Weights of a small image classifier.
Data: trained on photos of plants, animals and fungi (iNaturalist), 155796 training examples, 15.9 epochs.
Rows from block 9 of a small image classifier, named by matrix and row number. Rows with one number belong to one neuron. Each number is 128 + 32 x the weight over its row's rms, rounded and kept within 0 to 255. All counts start at 0.
After each neuron's rows are labels from the 100 images, of 14976, where the neuron reaches its highest value: "responds to" is what is common among them. Only what is clearly more common there than usual is listed. The data: photos of plants, animals and fungi (iNaturalist). In brackets: how many of the 100, against the usual share in percent.
# fc1: MLP up (model.blocks.9.mlp.fc1.weight, 512x128), inputs 0-127
# fc2: MLP down (model.blocks.9.mlp.fc2.weight, 128x512, transposed), outputs 0-127

fc1.282 [111 123 170 115 104 119  82 148 142 150 111 139 160 108  83  95 130 185 136 165 148  78 145 126 126 116 133 120 127 113 111 144  95 130 132 174 167 173 185 111 149  60 145  94  91 111 124 170 137 155 142 126 169 144  84 101 133 119 120  95 102  87 109 159  84 157 120 143 121 180 120  97 154 179 104 120  98 131 201 112  85 159  86 145 150 106 142 112 143  78 122  68  65  88 116 110  81  72  91 201 115 132 115 154 134 103 111 154  81 111  79 152 139 138 102 100 103 104 103 171 193 128  55 150 104 174 163  56]
fc2.282 [127 132 112  88  90 111 158 171 128 161 142  80 145 120 137 163 102 196  94 190 124 133 133 154 143 110 129 123 136 148 107  80 143 134  73 164  81 117 110 125 153 135 128 165 156 148 158 109  87 146 100 153 136 169 147 144 151  92 155 173 115  97 130 109 164 189 103 163  86  99 190  78 158 103  62 112 124  94 165 123 104 200 157 109 198 161 153  86 124 144 154 111  92 174 127  99 105 205 137 120  94  93  62 155 115 147 186 120 140 151 151 119  96  92 117 130 118  87 197 120  59 121 103 133  89 122 110 127]
responds to: order Passeriformes (51 vs 24.9)

fc1.11 [ 74 129  85  94 110 168  99 134 184 166 184 126 131 135 111 180 124 103 104 192 189 140  83 156  64 154 124 102 134  55 117 101 160 153 149 158 128  90 150 110 106 137 119 119 144 118 156  97 186  92 118 145 139 137 175 123 112  98  74 148 125 142 139 114 121 135 117  93 104 128 147 119  59  68 128 124 127 115  75 158 127 161 114 147 136 140 150  78 151 183 144 145 145 161  71 160 114 142  73 144 151 161 121 164 157 150 161 115 119 138 124  36 155 112 162 121 127 107 153  63 184  54 144 128 141 112  77 101]
fc2.11 [101 131 130 159 123 139 160 144 108 115 153 155 232 121  88  84  58 125 123 174 207 116 145 147 152 161  85 127 123 105 203 131  54 149 113 123 168 114 116 124  95 135 130 102 171  99 115 109  91 127 141 127  97 102 169  73  67 101 113 117 168 181 142  83 173 164 119  72 163 140 138  79 135  84 136 129 131 120 103 151 125 157 137 141  99 131 126 162  81 127  91 157 144 103  73 142 120 137 147 132  87 159 163 115 153 157  68 147 173 123 100 107 120  70  92 114 100 101 108 127 136 125  63 103 129 134 181  84]
responds to: phylum Arthropoda (87 vs 30.9); class Insecta (83 vs 29.2); order Diptera (26 vs 2.6); family: Syrphidae (26 vs 2.1)

fc1.511 [128  80  50 110 135 127 179 103  91 181 140 150 140 139 116 166 121  98 106 136  75 191 107 127  75 133 149 153 123 114 112  91 158 120 171 170 120 126  98 112 107  92 132 139 107  98 119 153 128 142 103 150 123 108 172 155 149  97 104 126 191 113 132 135 112 157 108  84 189 152 120 106  98 190  93 166 133 173 211  73 150  75  90 159 131 111 109 157 201 143 158 188 100 216  62 116 156 139 119 136 151 143 181 156 158 159  63 136  73 112  85 115 121 120 131 101 135 131 124 128 122 108 141 131 147  96 135 129]
fc2.511 [139  97 120 104 113 106  98 102  92  83  75 189 137 100 202 129 151  90 163 101 128 141 132 165 115 145 101 135 104 171 138 103 140  92 152 162 164 154 123 187  87 100 114  75 161  87 150 101 128 119 115 126 145 130  70 142  80 128  72  82  74 133 172 110 199 166 125 151 149 123 119 138 115 136 170  76 183 155 148 111 119 130 118  92  80 173 122 164 151  78 138 162 207 152 187 132 111 152 173 101  94 122 124 161  79 135 108 141 185 111  70 102 115  80 120 122 134 174 145  98 164 159 109 168 154 111 123 134]
responds to: order Passeriformes (59 vs 24.9)

fc1.172 [157 100 191 115 144 177 113 143 133 125 105  75 175 170 137 143  98 102  59  77  67 156  90 100  82 186  76  98 109 139 144 126 141  97 104 164  67 153  85 184 112 114 101  71 113 140 128 129 153 101 104 121 127 109 164  74 152 134 100 161 119 127 157 118 104 102 129 112 165 109 154 126 102 103 171 113  88 187 119  88 120 155 125 117 130 170 119 100 128 139 141 143 153 155  55 154 152 138 137  73 165 103 182 101 203 169 155 191 109 110 113 116 168 180 110 105 149 129 175 126  85 159 151 135 162  93 114 140]
fc2.172 [160 180  86  93 140  74  94 161 124 154 102 115  97 120 113 138 163  71 123 148 161 129  93 138  85 115 100 145 101 147  78 136 204 129 112 136 133 132 153 138  92 160 138 164 147 116  98 105 127 132 136 167 161 144 112 124 120 126 134 137 121 133  70 144  42 175 156 174 126 121 102 104 180 151 127 172 144  93 106 163  66  58 109 124 177 110 153 134 159  98 154 160 133 164  85 159  77 139  53  88 133  75  81 164 127  94 130 142 139 125 159 163  81 115 121 148  56 105 119 127 147 169 125 166 101 176  55 130]
responds to: class Aves (88 vs 55); order Passeriformes (54 vs 24.9)

fc1.188 [112  76  85 144 116 127  91 146  62 137 106 146 154 149 115  68 145 152  66 124  55 127 112 167 144 134 196 122  77  89 148 113 162 121 147 119 172 124  70 158 198 114  83 158  92  66 132 105 136  97  89 116 176 173 102 104 136 145 152 166 150 130 143 110 104  90 147 118 176 139 147 134 132 122 166 143 108 131  71 141 153 137 162 183 133 129 112 109 114 184  87 151 132 148  89  84 119 146 162 147 130 166  76 161 102  94 138 150 126 144 156 167  70 110  77 139 158  91 104 103 139  55 133 140  81 125  68 144]
fc2.188 [112 120 108  74 164  87 102 126 137 118 140 169 138 173 141 150 159 127  61 116 149 158  51 193 118 172 129 208 143  61 154  98 132 100 145 148 109  99 122 174 181 130 151 143  78  81  64 124 148 116 136  92 137 126 224 111 152 107 118  76 159 135 114 150 144 154 150 129 117 107 187 112 123  66 167 185 122 134 114 219 127 122 128  57  79 150 123 160  71 147 154 124 157  95 155 106 141 142 143 116 170 148 132 117 138 110 146 123 121 170 131 118 129 121 104 110 122 120 116 129 123 113 108 129 121  62 129  88]
responds to: order Passeriformes (57 vs 24.9)

fc1.367 [ 95 123 142 124 184 107 125 102 100  99 111 143 112 189  99 126 130 130 175 101 114  72 137 159 130 109  92 169 138 160 164  75 129 175 163  91 152  98  68 106  92 146 119 108  67  72 119 106 192  88  83 107  71 169 192  76 133 184 127 160 144 159  62 123 131 125 143 185 137 136 107 114 188 109 146 168 144 120 127 209 141 127 153 132 101 130 150 161 145 138 155 104 184 160  73 133 113 130 123 145 137 160 123 145 143 102 172 104 181 145 170 101 103  89 145  73 120 168 141 124 143 154 109  84 142 129  89 158]
fc2.367 [166 132 111 129  57 125 147 175 186 111 114 114 148 136 149 143 109  94  87 139 162 116 161  82 126 182 104 119 124 169 162 134 163 144 115  95 136  89 157 134  80 160 132 193 140 133 101 111 102 114  95 134 149  71 139 126 153  52  92 134 102 149 132  78 155 200 138 135  86  92  84 120 169  86 131 124 172 101 151  66 117 144 161 154 151 105 123  97 167 117 162 125  91 177 129 129  71 188 152  86 127 142 179 122  73 103  57  74  85 128 196 101 170 116 103 125 145 133 115 129 153 123 175 151 111 147 163 123]
responds to: order Passeriformes (54 vs 24.9)

fc1.242 [148  96 140 136 160 165 130 142  99 125 154 110 135 140  58  97 100 158 116 124  90 151  95  79  96 155  92 141 125 161  74 129 136 132 149  70 122  70 161 181 136 182 170 141 111 160 118 170 140 183 139 143 108 142 106 122 157  97 129 189 133 110  42 126 134 142 132 114  92  77 101 111 149  99 126 147 126  90 131 112 185 113  81 120 142 198 114 175 149 109  97 110 134 124 122 174 103 113 152 130 144 139 106 179 150 119 108 147 141  40  98  89 170 106 106  85  52 145  98 107 128 183  75 171 137 169  89  89]
fc2.242 [161 158 104 147 156 138 106 164 149 109 126 131 131 112 117 158 112 145 133 189  72  79 146 122 105  99 170 131 174 177  74  65 119 118 168 136 150 123 121 143 127 142  47  90 100 118 141  91 136  98 109 144 180 139 149  66 111 109 164 120 131 103 139 118 114 145 164 178 176 154 118 166 102 135 135  98 148 147  85 118 147 128 121 116 118 200  37  96 121  89 104 136 155 136 112 133  91  89  74  82  92 155  77  70 124 132 117 150 150 151 166 174 124  43 100 140  82 127  99  98 147 147 141 159 181 150 186 107]
responds to: order Anseriformes (25 vs 5.5); family: Anatidae (25 vs 5.5)

fc1.309 [129 166 117 152 129 124 128 154 112  96 146  77  76 118 161  97 130 105 135 178 102 118 109 138 114 131 143 116  95 237 122  99 131 132 119  99 137 118 115 123  78 173  97 133  87 124 151 107 152 103  93 138 158 130 178 167 169 125 148 162 149 127 101 123 145 109 155 144  68  65 130 122 106  83 100 139 173 148 183 122 145 184 164 145 105  82 126 110 108 161 119 130 113 155 171 145 101  73  63 141 163 164 117 125 108 152 146 181  83 125 143 159 125  86 149 149 207 132  75  81 119  80 143 117  72 107  76 213]
fc2.309 [112 108 111 157 146 103 127 171 138 105  94 121 121 183  95 160  99 108 114  91 131 105 140  81  68 147  53 149 137 135 142 105 132 175  79 177 137 161  90 174 145 163 155 123 173 149 173 134  93 133 140 124 103 209 119 171 132 142 162 153 163 113  99 164 118  94 117  74 167 159 126 165 157 109 137 157 155 117 161 100 193  80 120 147 134  66 114 142  96  94 178 121 196 132 165 143 169 138  94  96 115 124 114 176 104 149 189  94  99 147 128 100 217 104 147 166  82 113 168 144 129  92 110 114 110  84 137 122]
responds to: kingdom Plantae (36 vs 7.3); phylum Tracheophyta (36 vs 7.3); class Magnoliopsida (32 vs 5.6)

fc1.152 [139  73 170  69 139  99  83 126  45 141 117  88  98 114 174 121 118 129 154 147 134 101 140 155  97 189  60 137 152 128 170 106 104 120 115 108 124  99 140 193  96 159 109 141 126 145 101 183 124 107 108 105  89 113 177 140 160  87 149 135 120 112 164 179  88 116 183 155 112  62 168 161 165  96 129 120 156  89 160 134 118 134 111 145 109 117 149 107 146 156 168 104 187 139 104  80 119  82 152 134 106  49 153 107  68 140 101 116 145 128 136 156 168 161  84 124  71 114 115 101 138 114  45 123 143 133 175  93]
fc2.152 [148 139 104 188 133 107 120  88 110  99 121 101 129 120 145  97 177 165 114 117 143 151  68 130 101 141  97 109  75 161 152  63 136 117 178  82 148 121 148 169 143 175  91 116 118 133 150  79 103  93 122 127 134 107  90 101 145 146  95 153 173  67 123 165 117 135 180 146 101 161  78 184 101 143 139 109  69 158 124 133 115 173 139 155 174 141  75 161 159 115 102 183 107 149  87 153  83 138 179 214 145 151  79 100 151  86 189 113  97 132 124 148 126 128 115 128 102 114 118 129  65 181 176 131 179 173 147  99]
responds to: order Anseriformes (26 vs 5.5); family: Anatidae (26 vs 5.5)

fc1.490 [ 76 138 114  89  96  84 110  65 102 150 161 171  82  91  77 145 149 193 135 147  97 119 136 164 133 162 108 190 130 175 139 113  86 113 100 152 109 148 172 152 138 117  70 110 128 157 120 131  99 114 140 169 107 185 118 171 186 125 162 143 156 105 132  78 150 133 112 135 152  97 105 146  85 132 158 155 127 147 122 187 139 136 136 154 151 106 156 167 113 112 110 125 145 109  92 158 141 125 115 172 112 198 104  67 166  80  89 154 159 151 133  58 131 128 141  93  76 194  89 138 136  85 149  43 127 134 176 108]
fc2.490 [157 102 174 123 178  99 211  87 157 131 140 123 102 123  99 150 137 121  99 147 164 114 158 107  78 135 159  88 148  93 134 180 147  92 147 153 156 131 104 117  75 165 103 174 111 100 150 157 126 163 107  89  78  65 130  77 112 157 196 178 179 176 159 207  92 132 122 126  89 152 139 142 149 123 134 151 139 151  99 128 111  84 108 136  74 139 122 110 123 100 132 125  57 125  94 115  67 151  93  93 130 121 139 104 144 156 156  87 114 124 131 149  68 101 131  76 143  97 174 147 136 125 185 114 148 204  93 127]
responds to: order Passeriformes (58 vs 24.9)

fc1.419 [ 92 153 145 108  93 210  85 197 102 144 103 132 174 149 132 171 135 113  68 163 118 166  62 141 123 111 154 135 110 175 130 163  90 139 133  84 156 110 139 153 150 143 112  99  87 139 133  84 132 159 162  59 123 172 148 130  89  87 142 114 148 121 122 164 189 160 106 138 121 110 155 153 102 113 130  81 132 184 118 113 159 171 124 132 170 168 118 164 108 129 155 187 125 120  93 119  93  64 133 108 163 124  55 137 134 102  93 120 167 120 128 117  47 190  90 180  90 115 126 154 117 123 114 126 154 192  97 133]
fc2.419 [131 147  84 120 127 110 136 165 160 191 100 122  62 153 184 193 116 145 175 121 132 116 102 193 116  87 173  98  79 179 157 107 161 163 152 108  89 122 133 133 166 155 148 178  81 159 172 123 137 148 107  97 125 108  79 158  60 145 153 150 146 106 132 156 128 133 147 186 113  68 138  72 134 166 146 122 145 182 133 109  49  94 171 137 148 113  80 128 196 165 130 126 115 115 107 115 120 123 135 150 103 113  62 152 152 115 137 158  85 134 140 105  93  89 121 119 118 146 118 128  48 157 122  86 139 130 101  78]
responds to: order Lepidoptera (34 vs 13.7)

fc1.62 [ 69 105 197 113 145 129  81 107 112 146 148 130  88 140 154 150 131 141 134 129  98 112 145 127  80 165  67 179  99 101 122  84 133 115 124 116 124  70  50  91 150  85  50  79 100 151 121 106 138 164 101 131  94 139 125  85 167 149 125 133 140 161 137 148 123 117 159 108 121  93 128 142 170 163  72 151 130 160 124 111 163 148  41 128 100 156 167 161 123  96 149 100 182 151 161 204 160 149 148 133 157 140 159 156 175 104  68 153 166  95 105 188  94 132 124 151 167  99 147  87 142 138 135 135 153  82  89  94]
fc2.62 [151  62  73 112 164 119  67 112 129 181 144 147  95 138 135 156  94 117  59 108 116 103 209  75 178 113 113 143 106 137 162 103 102  82  99  93 129 108 116 132 133 147 165 161 132 101 145 154 167 173  66 157 138 129 111 164 112 105 104 161 134  76 143 160 116  99 158 104  83  99  87 144 111 152  92 188 127 160 174 155 143 119 111 150 120 145 205 171 106 115 174 164 170 164 117 185 173  85 131 129 151 127 156 139 154 141  85 126 167  92 146  90 160 155 135 101 108 109 157 161  91  96 187 127 151 142  86  99]
responds to: phylum Arthropoda (60 vs 30.9); order Lepidoptera (39 vs 13.7)

fc1.105 [180  70 151 167 185 149 176 101 147 161 117 155 135 151 135 116 107 150 171 109 164 162 116 111 125 119 163  52 198 137 115 153 121 109 120 150 153  97 132 169  87  70 135 169  97 115 190 106 165 145 163 144 112 138 140 151 154 150 129 161 183 154 116 132 173 166 144 134 117 147 190 132 127 142 149 135  94 196 169 104  98 103 133  94  76  84 153  95 105 114 167 108 108 134 118 142 175 172 101  90 120 118  92 141 171 117 145 144  64 155  73 147 109  87 145 135  75  81 174 110 159 199 124  88 136  85 107 116]
fc2.105 [119  92 156 166 146 119  92 120  94 153 167 143 100 147 113 104 147 183  98 149 186 123  89 138 133 105  99  61 101 126 136 140  71 162 122 143 181 136 153 159 135  65 155 174 160 123  78 150  76 198 125 138 105 109 130  98 156 130 125  75 154 105 138 142 130 115 202 129 165 159 150 133 132 159 101 137 121 171  85  58  94 134 168 125 111 160 126  95 177 153 111 183 106 124 163 130 135 156  86 130 107 124 131  71 183 102  52 147 112 165 123 150  70  60 119 114 109 107 180 120 181 127 141 166 137 134 119 175]
responds to: class Aves (88 vs 55); order Passeriformes (56 vs 24.9)

fc1.399 [198 173 121 107 166 140 169 169 139 146  89 115 159 166 136 183 102 105 172 185 146 114  53 188 102 146 138 121 151 108  64 160 136 158  80  76 132 156 183  91 137 150  71 166  94 133 119 101 113 134 110 193 105  36  98 135 107 137 150 137  73 142 158 119 111 103  87  71 128 154  92 179 118  95 136 161 150  96 141 138 110 146 110  68 119 136 141 105  78 131  86 125 101 169  92 128 148 147 152 144 112 154 160  89 117 143 126 136 117 108 158  80 178 107 133 146  94 149 119 171 133 143 170 115 139 140 101  80]
fc2.399 [159 186 146  73 115 161 128 138 106  88 128 125 146  88 132 110 105 107 119 103  98 209 151  85 178  71 131 107 150 111  84 130 142 163 109 149 125 120 150 143  72 118 149 112 113 132 138  91  78 171 114  78 117 143 131 168 176 177 120 119 171  92  80 113 102 182 106 137  88 136  88  57  99 105  92  90 151 123 129 161  99  88 116  81  77 165 174 135 155  88 155 105 191  88  84 141 144 152 122  94 125 123 131  88  76 136 168 146 116 136 153  63 133 104 101 183 121 137 140 156 147  91 121 121  86  72 140 182]
responds to: order Lepidoptera (32 vs 13.7)

fc1.203 [176 116 171  99 124  74 175 162  58 128  90 156 113 118 144  97 156  79 146 165  90 123 115 104  88 149 169 188 138 103 153 114 119 211 154 161 156 130  85  98  83 140 122 139 128 154 137 173 118 142 139 114 171  72  85 109 161  50 102 113 102 166  84 142 114  90 160 109 142 124 106 148 161 100 108 140 141  71 100  86 170 180 124 140  95 147 113 124 131 103 131  86 137 106 170 114 172 161 139 136 142 179 144 174 161 126 173 119 102 104 103 131  96 123 137 129  96 119  42 112 180  64 161 100 114 117 166 141]
fc2.203 [146 185 124 123 150 112 184 140 159  41 120 165 108 122 140 175 165  76 160 167 117  71 125 135  92  92  65 123  99 120  76  83  87  97 150 141 138 131 120 170 137 162  95  82 172 127 138 120 151 184 146 133 156 167 146 146 101 133 108 125  98 136  79 108 110 130 170 134 135 164 161  78 127 120 134 136 109 178  94  90 167 114 159 140 231  88 116  95 121 148 149  97 170 129 106 140 186 103 102 113  82 138 157 126 126 110 140  72 120  92 103 151 102 100 166 150 137 137  50 120  67 114 138 101 155 111 151 166]
responds to: order Lepidoptera (34 vs 13.7)

fc1.510 [ 79 126 110 172 163 110 132 109 131 176 139 120 103 110  92 146 116 128  90 148  52 133 138 151 146 117 199 119 133  80 110 130 135  89 173 106 144 162  80 142 190 180 132  95  83 144  80 154 124 147  98  73  95  68 112 126  96 138 131 195 119 101 155 106 127 129 130 138 163 157 145 107 143 139 168 169 137  90 103 161  75 114 171 149 140 127 118  35 131 183 105 115 129 181  93 101 109 113 152 135 126 168 120 145 149  92 134 176 154 172 110 120  87 168  87  55  98 145 119  91 144 122  88  71 130  86 117 177]
fc2.510 [ 58 133 153 105 133 155 194 126 139  92 156 174 114 164 136  95 160 117 164 193  63 111  63 177 146 142 111 145 130  92 168 138  94 133 113 108 124 114  86 125 146 108  93 170 102 122  72 110 177  90 106 151 190 142 128 110 116 139  90  83 117 119 142 125 143 112 162 177 139 177  74 131 154 167 132 177  76 107 145 144 142 130 121  99  73 154 106 103 144 124 114 133 105  88  90 134  67 116 163 100 202 145 164  99 132 179 201 137 142 156 143 123 103 156 175 136 152 112 182 140 119 125 126  84 140 147 196 116]
responds to: order Passeriformes (59 vs 24.9); family: Parulidae (28 vs 1.9)

fc1.348 [108  89 124  79 147 138 138 142  95  97 123 125 129 157  83 147 133 178  80 116 129 132  64  79 146 110 133 110 149 136 136 154 106  99  63 128 108 147 121  92 106 136 147  98 180 164 137 128  64 157  91 122 147 104 125 148  50  82 114 196 126 129  83 144  91 128 175 110 109 148 160 135 152 142  21 138 118  96  79 108 140 134 102 150 123 121 159 158 142 148 107 159 141 122 102 131 129 134 130 128 174 113 184 102 150 148 226 151  81 134 170  96 164  84 115 110 132 205 144 171 131 110 128  74  70 146 149 104]
fc2.348 [104 172 119  83 142  86 131 126  78 134  89  90 131  67  54 173 152  94 102 173 167 116 127 133 199 130 156 118 103 138  97 152 108 171 134 104 109 111 114 165 131  94 166 154  98 127  98 169 101  46 168  88  95 112  83 152 126 103 135 141 105 127  99 180 155 184 133 144  76 110 151  82  83 160 150 134 100 203  70 109 136 163 106 148 151 141 136 105 110 152 105 128 108 150 164 144 125 173 140 119 174  76 142 100 141 119 148 171 170 129 142 169 124  96  78  74 106 127 143 134 116 118  97  70 198 127 117 118]
responds to: order Anseriformes (30 vs 5.5); family: Anatidae (30 vs 5.5)

fc1.301 [148  58 103 150 142 189 108 120 115 114 140 122 133 156 153 120 123 108 117 120  60 141 183 163 104 146 134  99 107 118 176  95  47 137  81 111 116 112 212  97 121 154 151 182 145 137 126 106  98 109  97 149  91 117 133 180 144 146 148 140 120 130  53 133 120 146 124 143 136 114 111 137 178 107 122 111 121 130 132  81 141 144  86 101  81 115 139  99 119 184  94 209 161 106 122  64  56 118 122 144  87 102 112 130 142  53 160 165 159 127 119  81 108 124  96 102 116 125 153 151 214 114 134 147 136  84 171  86]
fc2.301 [132 152 113 119 135 108 107 126  81  73 132  58 124 146 145 111 172  95 130 152  93 115 117  96 128 159 110 190 121 148 140 159 108 130 137 133 122  90 101  72 142 126 122 189  85 175 127  57 207  95 120 106 152  89 116 137  97 176 140  97 151 113 140 167 114 140 102 135 106 134 166 180 167 149 117 159 167  93 148 179 147 149 141  89  97 156 114  78  98  83 154 119  87 176 114  69 163  71 131 113  39 161 122 110  74 132 189 170 167 120 124  90 129 107 106 134 113 162  93 156 127 157 148 149 136 160  75 164]
responds to: class Aves (88 vs 55)

fc1.162 [ 93 154 109 100  73 141  88 159 178  62 130 111 145 141 149 196 190 100 150 147 112 184 185 137 123 148 108 103 111 169 105 147 169  80 100 105 163  76 137 142 102 108  89 153 119 178  61 155 149 101 154 153 107 154 213 116 150 128 137 124 136 128  91  79 101 134 126 120 156  96 157 154 103 138  62 130 134 104  79 121 109 106 147 168 109 104 172 148 108 121 110 106 150 140 128 147 124 137 129 109 209  85 176 178  95 159 131  86 165 112  47 133 149 127 116 146  99 119 154 131 153  67 143 172 137 118  87 133]
fc2.162 [ 64  78 100 116  96 142  81 149 100 133 108 119  78 197 236 122 119 127 118 134  95 103 150 140 161 109  90 127 161 139 149 115 217 128 163 138  79  83 108 111 139 169 134 132 154 153 116 115 162 146 159 111 131 107 140 124 127 105 110 125 151 122 161 192 136 115  81 136 147 169 102 157 132  64 134 119  91 137 123 171 131  92  87 126  94 101 119 170  94 172 122 118 134 153 143 113  58 137 136 140 124  83 183 122  93 130 101 187 138 114 175 153 140 137  87 177 128 161  87 213 157 196 133 103 132 140 119 126]
responds to: class Aves (88 vs 55); order Accipitriformes (25 vs 3.9)

fc1.259 [132 114 110 128 173 125 209 115 147 160 158 172 147 136 144 135 114 110 100  88  92 159  43 150 105 131 145 119 116 119 150 115 177 198 122 153 116  69  80  71 101  42 155 163 135 119  93 103 155 137 160 162  97  58 150 161 101 107 109 134 188  94 118 178 144 152 133 124 139 138 100 123 109 141 156 176 130 116 132 135 122  96  42 163 119 122 138 136 154 164 158 111 155 185 152 139 127 126 117 120 150 125 128 181 173 111 165 132  89 127  88 138 202  96  94  93  88 133 110 140 155  89 108  96 129 135 196 115]
fc2.259 [184 131 143 147 162 141 166  73 130  72 179 157 135 110 112 130 114 111 184 164  87  88  75 143 132 163 105  63 103 132 112  98 183 132 123 113 149 153  98 106 105  62 155  64  96 114 108  91 167 170 164 165 102 130  77 147 145  73 136  98 185 184 112  45 130 189 155 120 139 153  93 161 166 154 135 153 191 159 177  95 162 153  83 136 121 121 136 133 113 137 108  94 101 119 145 134 165 123 166 135 110  93 136 123 102  92 122 114 149 137 105 132 109 126 149 144  81  90 120 135 209 154 138 120 156 155  86 142]
responds to: class Aves (87 vs 55); order Charadriiformes (31 vs 7.6)

fc1.192 [149 127 156 103 112 217 125 110 126 107 116 149 148 124 148 163 154  87  96 132 157  98 106 157 177 156 142 126 146 131 105 143  96 124  63 116  73 161  89 147  78 205 140 142 121 173 134 149 107  67 135 123 124 161 174 138  95 153 127 137 138 163  70 126 118 190  80 173 130 145 131  99  87  98 131  98 138 122 111 144  99 151  71 109 192 158 111 124 187 142 109 119  81  83  79  70 128  94 133 141 141  80 160  97 153 117 139 151  92 109 108  69 171 133 110 163 122  83 133 184 149 143 176 174 147 155  74  89]
fc2.192 [ 46 134 118 127 141 138 144 154 135 107  79 105 123  68 131  79 105 105  93 100 127 121 156 138 103 104 166 122  97  51 137 191  91 135 128 138 113  90 143 144 210 127 180 129 120 139 150  95 199 178 170  93 109 108  83  84 140 154 128 149 137 164 108 169 118 118 140  59 161 113 101 138 134 141 172 161 112 179 175  85  79 134  81  99 128  97 141 130 179 147 116  93 116 116 107 120 179 116 129  95  91  80 137  75 112 137 105 111 133 128 106 167 144  71 117 207 136 134 134 159 144  93 143 135  78 139 102 175]
responds to: order Lepidoptera (36 vs 13.7)

fc1.437 [180 101 137 137 156 152 180  76 129 118 196  58 173  98 103 116 190 159 110 121  85 140 108 144  88 101 120 163 157 157 144 149  89  49 188  60 191 140 114 136 130 162 135 143  61  86  71 168 143 164 121 135 109 119 156 127 174 137 128 155 169  73 127 151 123 130  82 141 116  86  99 119 155 125 109 138 114 128  86 100 109 107  83 120 126 144 143 131 154 144 109 193 138 133  71  82 142 216 130 125 110 142 172 101 162 117 150 163 132 166 129 135 124 121  89 169 141 102 155 126 112 103 177 143 136 130 171 118]
fc2.437 [150 109 132 140 121  84 126 129 134 119 199 114 143 139 104 105 151 124 135 201  79 126 119 170 105 134  98  96  78 107 117 121  79 145 144  87 127 137 112  92 123 105 113 154 106 114 142 195 157  99 166 182 140 191 132 156 125 145 121 102  79  38 145 147 189 134 134 153 143 117 112  95 151  91 136 112  42 120 172 154 166  99 185 142  95 157 144 148  87 121  75 158 145 105  47 134  65 142 180 128 147 165 166 156 101  84 159 113 180 137  80  84 117 109 147 163 126 107 109 111 143 178 122 150 130 105 139  97]
responds to: order Passeriformes (69 vs 24.9)

fc1.410 [ 94 139 118 167  91  78 174 126 124 142 136  76 174 163 221  57 122 111 138  62 110 133 144 114  87  98 139  82 107 150 151 147 181 109 152 104  86 191 146 124 132 146  98 143  68 112  79 150 114 151 109 123 193  85 160 136 169  86 110  31 138 107  86 155 129 120 142 164 119 150 114  82 137  71 130 140 149 147 150 156 103 110 149 145 143 133 179 143  86 130 116 136 178 161 106 141  80 128 121 151 122 169 135 122 143 154 185  97 109 145  79 128  94 129  96 157 133 168 124 111 155 155 134  83 166 177 136 159]
fc2.410 [110 201  97  91 188  85 129 122  81 169  90 116 167 101  69 142 166 132 119 182 148 130 113 167 152 140 151 177 125 130 117 105  97 155 167 107 128  90 104 124  90 136  95 145 154 126 160 190 125 125 150 171 113 127 178 128 129  93 162 132 130 189 138  52 103 115 123  95 159 117 125 125 162 107 164 106 145 126 122 198  58  90  84 101 115  54 172 123 137 107 107 137  89 122  97 149 144 208  93 163  86  92 131 123 143  73 117  85 161 127 158 156 190 116 149 146 136 141 111  98 157 121 138 135  89  94 152 158]
responds to: kingdom Plantae (33 vs 7.3); phylum Tracheophyta (33 vs 7.3); class Magnoliopsida (26 vs 5.6)

fc1.445 [ 69 137 123 100 147 193 111 109 130 164  88 156 147 174 103 117 101 152 157 130 149 119 128 159  76 132  88 142 102 101  66 122  90 113 135 133  75 183 169  63 132 120 197 164 181 154 142 143 127 164 145  75 144 147 128 174 168 126 148  48 145 140 119 183 141 128 138 119 104 107  93 133  67 130 150 137 123 130 118 171  85 139 158 130  70  41 178 101 150 109 121 198  79 129 107 152 117 144 120 128 179 127 122 131 124 114 116 158  81 118 131 101 166  98 131 156 113  93 132  97 114  80  70 137 154 151  70 117]
fc2.445 [161 135 110  92 146 144 166 105 131 127 147 122 110 140 171 157 143  95 151 147 106 164 126 151  97  76 115 221 143 179 104  79  72 162 117 110 120 140  83 111 115  76 134 131 144 148 160 170 138 144 172 100 125  81 133 141 119 169 110  68 132 114  97 183 149 136 175 120 159 167 101  70  87 181  87 106  88  91 173 128 115 102 144 151 157  64 132  83 167 139  51 114 172 116 127  78 142 124 142 185  89 144  96 167 131  84  98 104 101 154 144 134  87 156 119 163 158 147 197 102  78 116  90 124 134 109 124 107]
responds to: phylum Arthropoda (82 vs 30.9); class Insecta (81 vs 29.2); order Coleoptera (31 vs 3.2)

fc1.269 [152 156  98 118 135 106 135 112  89 164 195 170 109  94 102 101 155 144 170 146  74 137  58 151 145 152 142 108  77  94 129 114 161 102 134  88 122 134 188 156  84 138 140 164 167  93 102 111 161 162 144 188 111  94 101 105 112 183 142 142 113  98 146  87 114 113 142 161 152  74 168 140 170  95  90  85 132 135 116 136 114  92  91  93 105  61  84 109 107 148  94 148 134 149 199 113 109  82 149 159  96  83 113 134 114 129 122  52 137  88  89 115 121 153 129 163 141 178 195 180 137 111 122 118 193  92 113 156]
fc2.269 [142  81 158  14 131 123 136  99  64 157 173 120 126 128 172 181 145 162  77 118 132 164 108 163 113 101 156 148 192 152 105 160 134 141 102 178 171 101  92 111 136 126 152 157 144 110 142 132 124 176 161 180 174 171 112 182 122 156  98 106 134 132 149 176 146 107 145 125 156 131 158 130 101 122 102  51 109 114 159 146 120 109 120 141 127 120 125 160 103  69 178 188  96 131 107 109 158 172 121 157 136 110  98 144 107 175 160 145  64  83 163 109 110 174 117  90  93 132 119 132 109 106 128 206 126 131 148 181]
responds to: class Aves (84 vs 55)